config.toml
crop_scale_min = 0.7
rotation_deg = 10
norm = "layernorm"
moe = "top_k"
experts_per_token = 1
shared_expert = false
depths = [2, 5, 2]
widths = [80, 160, 320]
residual_init = "none"
beta1 = 0.9
batch_size = 512
epochs = 149.1
Rows from expert 1 of block 5, named by matrix and row number. Rows with one number belong to one neuron. Each number is 128 + 24 x the weight over its row's rms, rounded and kept within 0 to 255. All counts start at 0. Numbers have three digits each.
# up: expert up (model.blocks.5.mlp.up, 4x80x160), inputs 80-159
# down: expert down (model.blocks.5.mlp.down, 4x160x80, transposed), outputs 80-159
up.30:108089130123129112127127141113099135136104132149129111126123111139174134131166140088122122134165192112151121130115113117115148154114122119130145156142162118125140161128123125144143125149132139114128112161113122170122157165128094118137151097
down.30:132118058135101114186118113152163142136205115116129117169137097120153110096126148123156131142121110135144131150172123131137129104122113144120111181118113142109156106131133084114115126103141143109108139106116114135139104085146125118124117115
up.31:125141127092096140098158116141104113116171130111116087122128159169103120116098121107116105131127123139094152117127116075145163117127171159109116159196163127095150125116085142178125122107115087082110139151127099122157114129146191114128126122
down.31:141123093108074107101108163074166173157103167151132115108131116156121178119143149100205142123132086150115164130111108093167139127128120102102131175165129103136136091171142100116159117142190099120120099137121134081103173116102105138119149100
up.32:164110142151152118104152150152141107122129127142153138106080135113188177165143104157118148113124113109126105154114165163079121084134155130110087134140144136174139129138133092115094144117128137125107153142148141068108119119139087155155114136
down.32:108098132136140142131128148112068121126121149116130143145126100138115113071126121119132146115145149118119146114112116125142170078164143120145183128105118176129113117123120107173140101149130179109084088121104172145115166178080126140154146141
up.33:094159120149133130116157141105093157101134137137096130113142176144167151097126131118152143135112106169122094153113103128155117165157141125079134111096101121144116117142144083125078135118116135125159137097091132123123126124144119103088144086
down.33:140093161136129139172149095129167118117158160134113175122106104084143086117127129122093143086140154139123118120148124126129125147165149149099144096151075103134103173172135128160109142135137109119142133109100122112138113067150099109123105126
up.34:136162120136129117141132120154138180140111132116121138181153165118115107137104144105144144117104103127142129166098117112118123151146134187114121134147174094159147111079162175118108103131153126081107117133150136140163171141122163134153101128
down.34:144156109147107133140123111109111141170142109102153129140098106120104121119075108136137113141125151118109126148125080091109119181115116150099144107136120130154155135100150177089145143128157123185120130111141111161101184097120125146137080159
up.35:126159141108140134151130129117129151110136095155131118149113095114116055128123132111117123142163132146136184119095097111123137123117155171099076103109110135140074158093060090129133124123125129091123116095117123106113160163065135163100144112
down.35:143179131106129097094112173144174133104123126125118143113118147131213098182168132162128139126136117132091079129121150111152104125096152126142151115121097117130100153135146155156144155115073101106149145158153108164148158129092144122141143121
up.36:095148138110117125102149131156166114080167114161131113121120125135103137121115134130176079144136148135115128157148124153116121142153121114175106088138127126092109127152100130105108122130099097077157141081080134117135122109126111086158145054
down.36:190132175136118139151097122120142109116164155158155118107132142114118093154147134126128126111175110116105177127120113129100134113162171115148101135087077111171116110087139104090168121121136155103144138142142123120156097107154139161084138088
up.37:168134101135096155155098148132156150148140157152113168137148151182185119175158106119136140162109085144149112114156140111117126149151146134171085159101147153130184142097149097159141168114085136103118120141126110144166153087138106149127128157
down.37:124147079164103138158122138154107129194122099131117143109137123134084100133149139121129123117158132142118130047076123138134157092126107085109134171079144158161168152151132138155130095101128111106133072136140144137122157151124134143130148124
up.38:162164134129135114116165132095132130135125112149108143095130173057161151171106118112165142141115112084120100133136082118099160134099138167166139134101151121131094139116140148128141126135150108160106136108117178130155092134141166149149088151
down.38:111118122181140096149125107156111118173086110122097121136129088149124158130087100143130148091138137101128161127072156146194137138083136119140155073158129170144142145144129122131099120159105132120107093168136117140154146112110145147121130139
up.39:129101123122112139118140085102094140143148141119109143133137153123177143156152105131114124182120132129146145136141157118151110102080137128103109140137102086125160163111166123146129142145166148116118117155112108125095127160163167104137137159
down.39:104114095176123160106139100130129116130121137130094137134136084087146129111153140156168101114127136094109180145070148114143166144105125159123154158180137146087150135165087125178133138122156102104091120102133114128167128130118171120106168175
up.40:148112164126162138107122108115134133134157147110140137109103159134130125147155120149126139105161130120138148131106088132148141120134180119181148164117115121118166153133075126143120188090121157116125080105111087150124171085176125171162146126
down.40:109119092093138120123111088128157130084110159123081127152095076138147131146141115125146143107079123110144149123141113137116130123093143190109124139130147134129110112176154121156123125130165158107111148175126106135065097150168133107116140132
up.41:175107125121163145102092183103129135106135108118183104153128094155088092126136143128093129105171129135052121108127113120119121171122120101146134094141108143185160145093149116141081125118130099164131115118126103110128184134147129126133112080
down.41:089138106158124131135071167128119150138109160144107115133154155133147092145179179121108138151134136150122114115146151114105116075119100166099157123129129150143181125106145120095122158108142114142136106180170110140115162087111109139153117078
up.42:163155097114165142108125151153106147130125116131125092115149131160149125102095154087131138119127102170147127188138109133163131132104113111122118143130129153158157170107136126115152124126143134064159106140143112101146128132109119132115142109
down.42:126128144158113145132129091121162107108161152127147155090078105147106125132105139129142123134139112127117112121180105127134105151176082100155150140122143150142158140120103117106149096120137137137091141141094113146134123122141148108092119142
up.43:155115113094134105134157134122096128140118163116129113146147150127158113152158124128174122154137171114092146150120098158133151147150140124160134117106053144144094127118096109106152123103111155147081121091121138143086111145130124178133157155
down.43:159108150108134100142104123129155154081103169083113118148114140120144150111105159172094141119134162136129126117115109144156161117132159144172124134107144139135094089140150085112079095128089137111117138155107110116138133127103172130165163135
up.44:132143082110105118140121075118159097126117136124136161112115142102160088101121128126187115139139157124134087141150124154103133144122132062140152145123153101121130110157152117140114179179137160159140163134111142119135155072135134086142142145
down.44:148153106149129129162102121121149124122157116144107106141116122119148138117131106132105152110114119105125092113113094072124161088155133178159108165116129129116166138127118096169128109125124150124127104109092114122138126129130142143148178149
up.45:150159128126156132163176148146112165090113106116128144159141157113115103127159114118155116126096126127173150127127108107126112135174138115122151134147138115126182113106136142127126111103148158152123162107146154066164132144095124141113101098
down.45:093117124141085094134131157117126104137083127115075150154132115077091112104131131121137152107147111150117128112089096112122148116135149135173150148147131130126139101131139149120154124135114101124133097112119121137150167120117110132104129166
up.46:161101139125107100144110136133099127126118135113126106109108152101145129163116126084155112099102082105150128145130093119146158151141111143133109143130164105123166129144132081137155130109147110134120189105117134074116119113149095130120158130
down.46:122139095153123106136132123129129129119098145152129104093142083070122117100131110169130131151118140091116140144114140098151145121124110119170152114107074146101155124128151072174150096120105123128130161161095166119093139104101145148132196085
up.47:133096088149125118107128126170079113097147113150130104105157113133122090164160116151140104137170092129134116120119109134153087146129125129126138114106117144139125159106179158158149133138125088124134105173119130139103145120163119116130113141
down.47:132140133142124151125112158120158159166124141128153171139128104127131185128135171144144133095119112086185169133163144134158125102169107126123143145090126127145140099142152088134123142111134145148090125112114099107155130095117095144134145132
up.48:136124117124172109126109132117094140148135137126106146153149149134114112116116165135135217103144095144141131156128122139147113106132118125161105138143099108188105135164131109118121153141067155088095106163059120104167142095150128124112141095
down.48:101144127142156126097152114121142125092136153149143130132118109130145114119170109162173123104134137107149125089121147102092093135117119163093134108148119122133112095090104133081130124144122165115111122137142110136120134154174113131091119131
up.49:073115111142138094142118113106117129129132091163083102170150139116123136091145147115167111135140148196100136146145074148133163120177140133161126133122105143136123116133099161133157125112095127118125171133115138132103104121071138151077099162
down.49:107132130091145146217145121148136145126143151133102153168149129166118137146143140142098152118135161104141083137106110115101099135169147141166163112125120133130126136171151130141137111100136133142114129112160138140076126142128124178095127157
up.50:138106133103129145134113145114130139108116168130114120092135136174132108188140140152102091129125142109102115109137132139139084114123113155145055114100120165130151083110097101057125142116055096126142098138157126131143111109098138142145119073
down.50:125079098121110114100145141103080162119125133091151105123101109141145102135079146164111120146143134181131163116141143127148104127148179141138157146114123093158109123096121139140103128113162182131145095129152139152152134145060123111122108107
up.51:123125143129085070083145162116117091127169142158137100186143109091157115145109122132128129126146122111078151104149128123162127173108175083158120124090103160163132157120146120125121145107111095137116072154080108109107142095121125124133120044
down.51:132125137106116132127109143135100141091092144132150123160107125131108125125118182115139128139125162148132131148157093145114104098093158145120129114099140103121152119074108128168185177114127118135160125083156119102088131118132130129178107108
up.52:124125128154130124133070118130118158090116099112109130140114099140139107140089122136106124102136125107135143107109108115163133110175114131157115098138131124145146142131124071097140131153147140107133132131104101139084144120127133173129153165
down.52:135095072152107121172121180170144143157147120140133126095129145125131132118115101108100141110136126155115117141127193129089133159117108118118132156127148147166089164195111127115142165102092115071126133159118117081143124105138140133133117160
up.53:094108150137140094148127107087104153107116133117063128108141116139116119157133163134159144132182140137101093124117133154141128153102136099128069176091112145137091129118132143091131115133160144140130131149114086166134154127141141131120091124
down.53:175105106121115139136109072088131129114108131169137059109125118172131146145084067116152111134088096118117138135126135162190101144116151170133146104153131131113139175123127146153127165108084122062142091118119145119143128152131107110092129120
up.54:118153139120153120137112139150100128095141152161084181160156120133107094153128122112169112109105182158103146160115104098136174118150116132123128087117081162139146118104095098068113123120111133146107133150117127130093132148074148178136152121
down.54:160144190135110123114121123106161103108110134135154113141164171124152132169131136125128100138087110130140093155098085119156110144142177111161185137140089122114130084066132161145119172112125127118145118146133144123134143151080153124152141141
up.55:136116114142056143154127118087079141094098103146137152183118152131168122112150134120103142120119136146132153124130116113085109136147106157137106165119128145120183112108127102127123129158119113140181168119173159109120096124118113108116095138
down.55:110117100147145151139143151082109111103122137130171151151122087134098155137115071118128095135094148097067146100172094113155122074175111089128114157135147116147122141137100156151132105112112120139149078094152142089133121105129135142111175146
up.56:113090177142137168178089082089144133125122127135132151119130129121158108137168123115107163135124198132092151151152125128131104091150117117130085129116119086166154110083135104103138143148143138125165100167132115143133129103141110127120100064
down.56:108136109126104109131141126122155107096119115128071120151179142128095132177116125105137136149128117113106129107137095185143085127136168155105125103111141134127144132110067148126127131108138117145147119146108122169151172131123171109163141132
up.57:114159140134119111144099133110111102139138126123093160125118140138152123118100139131148126129106173114154115149041114122093172114144144157088134129128107112156080115133128098128086168129098124124154108159147132109142118113107112120141130107
down.57:144123153120151122150160163090108096142122158105087153117146113139117099137091135130133105132117122135163129149157093166136118144119135169159156101106115095136124098120134199128162131168088116101094077111158146138106122082163127167117067135
up.58:160092128123139153175167129109156115136110105121157110102117139138094143167155127131169141124093101105134115135157132145126075121154142117093130142130108100125094133129098133111157118133148144150111154122153116134176132126140149131146153114
down.58:106081122115131131089136143127126105100112126156111132140079165137137130108115128142124167105109153160180120115134158110074102163146158148118144156144131176131121147101123107158134129132109136111126148090132148103138195134129121136120120134
up.59:130097122153149122122131085105125112092120118115121090148101104164098110129102158133096148141153120134146154079104173102112111112135146168120089109093100132089105164125114130130140196127124119100105096109125125175156151140115109143137126129
down.59:146098109127100097111128130110183125134115168123130164135148139152127129164132139154139166111113147145110102113097113091149105100079150205140117102115102132118146146167164115082137107150118133114144137139106185159145142165130062089097096111
up.60:164173095134116131128132138146121103129145167170154097121123125155103148083133143125146132100112128128118124161103129142094129130119128145095106143116185124096097135088130146128113139114101090072142154124087108100118072151111166108138159132
down.60:138136143151119105122105130130102136111152111167115143121094168174113119120131149137129138126173109138135103145129112110094136093132121108093114081144113151142148105107167092115107132107140169116066141098116089112121152108146107175104181093
up.61:130133179112124118090097129141157117083130141158149088141131162145100089121123145155116111116164144107112117101101149120104117149138109143103127176180145060052104127131084154165080133130123137157149143141111095169129107114155140144111126154
down.61:082121139112145136171125145130141153138109101166123097111117138115177143127078080079133114120117149131147130140125153110100069122111157133097126131137128105075133091126145097156125124074132106109110164074128124102102107155192120119137147174
up.62:137174111140099132097117109117160165122097138105105140137127129109194135127180118109164106120092120164147108124141165181139167110138150186109164145117115166124142147131131086149133105115117145127108105107115109108110098134051123136152092168
down.62:133132167134100113149174131166069101088140118184166149156144102155076129175110150122096129096144149128128106149129108158157163161179151163126153138150139115112127117120119114151130123122126133121153102114104142118114110120131170095139147154
up.63:173135123128146153113091071143100098095125104131104173133124143100173100128152127102145128132131113123136113104135104153164132128105137172176071107121129101128171151132166066170128091169160178161144142129159120129102110117154121161136122167
down.63:156109071166122132133138137144140093101139125125083151112137093075155136149112150152109113101120122130153132135130132126169141092123135090169129126116114130122105102122117119111169139093096065122153121117134157132153123140113164092102150125
up.64:146111132122107162136159118105130150125109116157086142175148134147159098156113114165126102154136132115158144105109086131166134124117129179120192155137128124136116111113110088093122125129112144068140117124133156164148100081121103157101085133
down.64:155126113177102101128095122151090154103136152176155121144157110153154124177115161112117117127108109158144123097149141097116116109137161133167094135104140145158154092134137163139120146113165168118122149131132101102156128142096115110131107133
up.65:140097110133102129109126123111122098080127155100147144100131117169137163126151128128172157094147154142181119152150143168104112094126104142142097051132111154157151144145162110122124107141102118138125089140144138118176142135161124131145176095
down.65:111089111138103158097133105133112109108134134126125073152128127127135148179129139177169138150204156111137149140141107147113147101146097126160090110119094139133157103102115116083100117127115126120078140151118120102152148121156169122151136126
up.66:144139095094136165160120162128118113118116104109129115082177131125109118138115114110147145151161136084129108156140130113107119135144134131152131154113200138111139129140115153108106090130098120154125130135145140152108129157165144131155131096
down.66:134149085140106142161137136098131081171113177127116163122099127075116120118121189145137115124114135118121119171120166097131126162127131098120159113127141143133119089120091100116133135113118112198133168115141164130131134155171128130112151127
up.67:151142154146140104117139156159128165133128115176115152140130137144099109184127101128080125161158132132104101130145122134173123123125188114117109123084107173153179161106125119123148110126072151147132116108150092161115144146125143161086101140
down.67:133137149102138131141137113123094126119089120098159166125150146108128152155096165076136089171146129142102157167108103140112119085077144145135160118093162139152117158124154144142123130132110116147177098154155122142095169137108137160164092115