Weights of a small image classifier.
Model: 32-pixel images, activation gelu.
Training: 12300 steps, batches of 512.
Data: 42238 training examples, 149.1 epochs.
Rows from block 3 of a small image classifier, named by matrix and row number. Rows with one number within an expert belong to one neuron, the router's apart. Each number is 128 + 32 x the weight over its row's rms, rounded and kept within 0 to 255. All counts start at 0. Numbers have three digits each.
Before each expert's rows are labels from the 100 images, of 14848, where the router gives the expert most weight on average: "top examples" is what is common among them. Only what is clearly more common there than usual is listed. The data: capsule endoscopy frames (Kvasir-Capsule). In brackets: how many of the 100, against the usual share in percent.
# router: router (model.blocks.3.mlp.router.weight, 4x160), inputs 0-79
# up: expert up (model.blocks.3.mlp.up, 4x80x160), inputs 0-79
# down: expert down (model.blocks.3.mlp.down, 4x160x80, transposed), outputs 0-79

# expert 1
top examples: finding: pylorus (83 vs 3.4)
router.1:082115134093155076191101071095095114134059139118181099156137102112165136184111111089106108123133100120201200086118152123108144112158081092168092098073095076107120100163141116130172095116105085175165110115101150169135125132136106157179131163
up.0:141151131112126124106153092161152135157116095125094126146084102102072097135133122122172098157076148178152131168078090077149011211133147130105144174126163173103137122152209140136178092141103095162095116135084091138173110145093130138178096152
down.0:151115079147148119177151121101159116110154110142101111114101072157113081166110183173123172131143093166123171071143093111158085174199168117096103142100105082050115107077109107170140173184146127125160128096115145125134162135119096083153115138
up.1:195115124174132133124112068120088100075136127109153123160130080098126118069097195083156097125103086132168118142154177166171118152159139118137080109062189160120151107153169148077131158126133107167152122081126064113205071079137125167112114122
down.1:131160108138182114182107091097176088107177135119159121097134123119117127085075182076146138166145102167176123098126110167167118139113118130150115154103110165152100137198130077133171114124074089146125112148173126133167122129134087164130076080
up.2:089133153141120104081127104128129169113211115121223140139105151142113139130207153116116122186044121157135133182095143110082128108110128158117100116129090127145132112118121064102115130170136103163152143110131096124082046161179173107129160098
down.2:171136091147118099171182058091086130156135167121222120161128136131183102098116142110108071107148116193165100145182146144085078151100130169126094110133167112095100141123127135164163120180069110161077102095109159127142156124140078092155113139
up.3:142152164111065173091171102112115150125067118104154145165156153144119146099123143131174098148098094099163083145116124109081112109105088126084129077151081134132093149113099093184154152151119143123107095085123130136093182173199107167149092112
down.3:095122167167090134120107154136092135094133169187180105127144126130151129164151157156164109141102140148101120121182140127132130119090156096119136087096099115103201149106146075128157141134079116110130174158149142141119143116098163133131136153
up.4:168120109163104132104147108167080138126141150105144153179136166190190119134107132021104110117112114177134139095182119142108064119122135126108131091120099167108165143147149115097079202122109141164160136141169149173152072084147093127113167119
down.4:100077143118115112185143123145157144144136190112158089066171116136153131114097109182133124082095124144118110115120104146146143146177118089105144102124114113126117152113139130198115170056136197135103127146156143163095150128117118083101093141
up.5:168119178132132085135126165161177171108104168183143190130121102095160108146107107175161122126113164160103129110109068157185123106078127127116198134120168106118136110093068101151095158163127122134132155147122096116125164125152142107136152178
down.5:142132102084131087119174139107136113198119106094179151129126112105212131138105167176091192114162123123090189157091160143128081166183080157127123145146159137110129139073106132126141110169169127147155140160111119093124142134170148128144123116
up.6:177130126123106137118119138143187196097124120093077093118175186084088125120149085123143042129124124166138173138108059106077098173100102081156169113087178127104123092201119110123163109106126158161097070144130101186160112160064117122114104146
down.6:156126085130134106197052000173127136148147122114108126158130103098123084124134118164130158104108164146165166171106116198123073091142121149119180101142108123146188086148153146136122124116059120114194097121113201141144129168085137075064137149
up.7:134085143135196094101142113085089144153126150085139118137187136168166108102174177151208124121126213115085069052143105146132111131131130134055144123113129152099143207136161112139097101137101143122141106122115058111160152174133089126144173149
down.7:068161130165112114083149106104071135076138106154100108120147095101105170066127122188075170165176099188095121143109107136098174111127074159072112173063144166144104136132156115123050120130111088142105134131208150134110141169132054135077164067
up.8:089108127076111092089091092148112130162150062123077199130137149163089093126120097151151073139164128182117124129111155171138095161154179112104156147143114054139157152084208093105181106127111163153156111139153119130126139171139116122170122078
down.8:122143090107102105169107078138066133078185136107101126131106097173176101183125076104124142070167110130120100170137154112157139119131122085114198089155057135054177141130137104163125103179100169137125107114135134093052126181104083092140154164
up.9:114100096152108124170135159197120144135166170125117136138155048128172109166137093180140076176182183161114111073129090101117157164082150125160141138128123123109156094182194108152139080122163111152148102089127137056166094138097107141129136092
down.9:118211109141120177116112104108111129131101121158093131128095089092134109128152123151106140123124143125104111144132108104138119166073150145189117114112112094149087156079107081122078076127173164113101175106137109200193096102164147159182182153
up.10:193108136150177085093126123108118142139135127134151219150127129138157183130141136100060135092102102114161156145121139113125134174146102086152138111198094102117148121158163190161121122111141119141132096114084159124181079145111152034153109132
down.10:135180166064161084147140130149123113135182100158163051129167107114100182091112091141103117143130104112125053158117117139076141157148095092129133134158025082143082090135149193123135165129127150085146069136169135117113163052173129154138155129
up.11:135090089103093099118152122141173150181134128084162127117140163124095113160105108196094101124108162130149105155084059168116095089172094123124159106144146178114103124112134087162161126136132078119109120148214152121150079161123178156079066165
down.11:105122094120150124164087182129162125134092123138150121104180159129173136173126124125115158122136128152162113089166161142109112073155147128139095138103086151137131152081151203134133143086119131109135108151097135148128117120107148103097087158

# expert 0
top examples: finding: reduced mucosal view (72 vs 6.2)
router.0:096116080132135157100135196112174144147148157137139169152193165134056157107177131136104133149144184101150114174147063163106105164073168072092137127122089155122208069092165119165122134088165145134158093160109088085163133146102164117099165141
up.0:123174148216112104116152130169128165176143118094104186160155141145160175099091114158080154172162119153153112057176194111150103214162146157118138125098122114161110120198080174139128135109102132137113105184072138087126177132120163121114147150
down.0:091112141121209141153084078062115146066155114086119146135060153091135097122139145152134094137139131135186133131140152098075127136178175091145174091156116119129107164037129160128134123157107152130171153110115096155124187152072166081135114019
up.1:153120113115103174086181075109142116090142195096146143136108117117155094189135090139154145046116161161131151143145063160170101141144168139102097115109133088125153097105107125159079143077126124160117167130105171118127111163105096121073167245
down.1:163157110184079080171173102192114122091121176077136148126065096149157159142091180186150150028146158142104134110142132130121143126064117187101071135090125185173175108161115135115090138069094157088072114133154153126059116153149118180125088126
up.2:161059055126135117209099150103118090132115087165113130082112111208127149126119095101115131149142160129143102121162117142154125159079161100158108169118105097115124155137096055177148131140052141118094102112112151149188190177139137154136080063
down.2:149096196096158157156112182113136171079126097119170113117100077090101158109160098108170126148123126174127113140110146145096076094123134048095154136102120156086094164129171115092128190123073086129178095153080163112118136170150108162115136100
up.3:101075105114141151121117055177147094147120074160143201096124153133158153161151096179115132081149142093124120082151160129139159118106100109115134121078105150156152109082131156067112141132129060148096130154090092156142100181157097104179196114
down.3:131099143138075080167111148102116084155135127117075129133117154095102090127129203134098130069156187158141118140124154168110138159118103138154142143108067132075215116063092092143116141139111097124021100136135149130121128149089145168154131053
up.4:124099136075127115167057150089168173123072169141128084122114170161121128152128132105144151124140194124115141135107096118141118096116131191211095168137115150162148076097129130170120179142127126183145131166063134097166075179123145138163102120
down.4:150148178183106135168110126101094123095107078152157143193167157140090123117105167143148213088090186171071106123091152130177132101161111123115119093097131193081076207081119092134125128102136116086212124130152147137158109097073158104150075129
up.5:120111154217152117161105122126106169111091158101112105157150148150124157138113134106176071123117111192120191121164137072114134136160100127156133117074122107062138097088186125122161164099075140184186180087084138099165075088113111196122108082
down.5:090098149159146091208175075065135140085113188198087111095146115171132118123144138098158089099127144155095124141096135108092073154159157090189192105118108119159104145146145127138131190134132086134151167162133131148138112151159160140192165123
up.6:144115116139095153144158165133066128128106098072162122110151158101147128122172110101171160149121084179164171106114140168121087171137141108088117108134107124142017100148096105052123118183118205156080086156117122133092177141141163149109130038
down.6:070121154176086165205112158099142111090149098147160076150096186131136097094131159110141133115135110155128175071149112115140109131101138151147113151170176124140151090107106096090112195157152122188100194187180131122153189104118152095113121140
up.7:107124109067088151132120158185106151177123113116117128124155085174101109153175137088110084187120133178127095079128128121151152066143184129103155161126141141130102113180137129079132147161097118113124139116090129185109161184187093121131143116
down.7:113146136133130159080085135160119117171188137146051067106175192144129141148156192134211102123131126068090097143120119142089073090096145048130100161190168148073135185133147086115218081146119107159141142162129131153169156162084116175172125119
up.8:147096112076149105144101185154099126145144169080111152134120127137076142116210109164152104109135125147114097186099116152120085129174073144139155176119146145156084173094121081075128109121082142093164093138170129135099123116217144130129105107
down.8:098091168082096140132133205149162140162127162112077105118192192066133112193137135110164140151091105124140071087121133172134184113194163121073145196142123197145146097199151131105176188123153083110125136123134159135122128121126121090111107149
up.9:158114121166117105164097143146122129150117071163081106099133111106151098090138122136104092178157107138120125101100169185136126140149098128110086083155120157146122162109176100096099088152136166077100136128146073090166164145134068099133060129
down.9:131097164099183125155146106081085143107144142094141076148091060059093153114110058154131165121125112133154169080165087194160136108092083155109079204170135211105200140102124167100113129137093114135131127085121123120109135100161136152084112088
up.10:179102108136107110171109131155135181150121111078103098136121102147062147165081116139154151171083125123138121099146076149123133162140144155076156135109123123123090161154085156113080122141031160140060158152149127155131060133147144150088147181
down.10:170114141169113110053226085193123117153099180164115109073094071089091109162163134097135131078164071139107149112096161124110107133137151150164069109203141142155109114152147128122158152092145077159148129082156138150172129149099132115046110091
up.11:099129133132182123161157044157126176231145110105127147088099136078111146123141100131091119147136140117110135096141092143141140167179079120140112137148167154138072143067127113124097202091082143135065172153104108153172077134098101100082080162
down.11:125084156115149110157067159168126144148162146131111126081116080160166110155166168149128184134106077128062143118172149077052151156133115102098127091132107100115112103134111135120083111079097109163044088123157119103183145144132147147100124104

# expert 2
top examples: finding: ileocecal valve (51 vs 8.8)
router.2:231154171116081119112148125110146128060133147121064115140058147172137134045099133167144136153130168156124090169145123115121101186101143138152133133127184109110144164122052125152135135154163169122102171106180133160123131132148098118068113141
up.0:078118092123092068155168154137092126127068048183120138059121083107110136141136073123067090191177130126136138136140155118141130116126180147065110128080176116120148138148109167147155137103181094133124120129131121158124134153129132116144105188
down.0:099114153129147110136191159137160092091119130121179154084179124136116163087142104150120165128108120095095117098180160123031090099077148135093112141092167112129140149137118113120080150157132140121153166088187126126141140065117104143113111173
up.1:132123145182124160140038140112113146133146113127111093170153162106164094173130132116134091141121124131084125140118189032093160153056220164131099099174098116127087157105155093081128138193167141109143123167177133083103153068152102167127122144
down.1:095188159093173104158108113164110072193128090159114170185106081116078122121090061155135113082103113145151113149099099142136133128130148163180124152122155049122142095146111140120120074159090129106096131076111167108129109148138126147103061092
up.2:110089122100153106113162110075134186100161116084123164104089170100155160192109157121079129119145141123122190138125111139174097103113121153143178130119137063185133112163089066149164146159158177170148117097066101128144130109109143089133131108
down.2:099132166054155129122137159158128095111108096132160154108102190120213147180159137093108169075099152164134134125167127128187182125091148146127158148126114108148149187163126155137114143122132129061196130108148076083158127116115133220136102148
up.3:092102117072123131117154075160122178148087245103108159117165150127129149101134135102182111153162197138123129123138107151102133118149172152154096156094085099155130143153136088121149137117109119120117114129137115088111180132111135147140100100
down.3:125148132112146142163145115133038122188089178183150136094131167138087168187143097099153122142171100180127134161139109142129144155109158135092113109188128142153159126125138142110165124173146093093090181125084051165101122171135136133163083099
up.4:188118112129128076147117130133119141094179094130229103118141106162104133080138117105127103120123138097106096150092128157095141146124148155122130122148151167134109047129147137110142151134124042110159160182089118046111105185143142123139116088
down.4:179096112126096147211121113061130136156134129169121149209112127163138191117143117141112147166057106104158122134106166172184108113109077140125109078111148113208106083155096093137125130103100114123118146120119164111156143103151108085092105118
up.5:128099164112121140096142173208158084134125149119174102125179084104195126107147140107167155088101177144159105070060115139108100175099151149111098134114105127139080032100075114072147136157094131146107152158142126106126186085126158149115165208
down.5:128132096116171071139104140157129116135122116104136123133091198102146059132126098107136126146141107148146117127105096157114122141118141144132107080138145081081123164096096125132176136040124130125129184111115163122103085121157153107119111103
up.6:089099080082119125079059150108143207171138163139108179083113085165072172146122121121138085125095160153107166166102171050037043149154124138222134156140101111152145125078158126126115160119101136119156171113101128145084072150145083114140143132
down.6:095150092125089114065115144111151104126104135139148132146099197136152130129105098149099126126142105181145169089063159146157112111133091212146133162140153122103138144080149113159127137169107100137180093150200141170105150094150145105175128141
up.7:146145139163144151156073088107107145159200144143138110189110108182163193156129135189159108131097145135069121103096160086100101169043128176099122144133116065163140183103106175084131144115145189197062090144141113098120179141127074141094182193
down.7:113078142130117171076120109127143108140125128114128153085095114134073053145156115154095118126118160106120134119114117148151117112103150131161157114127147137136175151104152123125091097127174107116067097139135152174135181103128131099145086128
up.8:179152136126155090191088117130093130137149150067125143119169157093122124113167184119186129126182084139204090145124124135103070101140142102151152150147132130128104152129106150080100173117156112072118126107136148129129115101187145154135138131
down.8:116148137135141134103119121150131048107090118113133113196079151142071142145071127133141099101114085103098070119131119144176103131129147096092118094141128113113150085137147078130115141140143165096076124175148158087086110048100140082121139185
up.9:106071125092085171114124120113097126090102151158105177151095113137132151086103093154115120161117108116122112152156140090086090094180121199184069210143176108123137188152114069119155157162147114091156124073152114164105189098187138138122089114
down.9:112167174129177141154139143113113115134127167180145094116154133113139156136129167131129138156101146190104097179117088145080169119168145166129132156186139100138058163121155169145104081128177097130175106152150142126097035118170147107147170116
up.10:155132058071136124095088125180094114147065137109125074077111131165144129155092091106072140153080080109138132129121096076167142167152107112122172163161157121093131135160170109165140139151115154091174149161124085064122134167115168133128154156
down.10:137117095144151104131102184154094128119063113092130134141113120153081098125126089112087100122081125127124136186163168137118105110128110096111197076162109099183134162139129131137140167150083098117114112134125160113113069115109087124135101092
up.11:116152136137116141134136150147110152184089141129113090141167188169056117115122110052082128100110144132166119126153189170105108117105090129111186093102129097149179126154121076079101087113147140138118068131212073118126085113096118088080109114
down.11:164081119130055119092174120105101145112181118128098126109125144091133145143157159077151107177075153147041173095088116099094134107148198153122168139118159114118112132107143088089145133156103054179118087144046121101136141186101123146107115151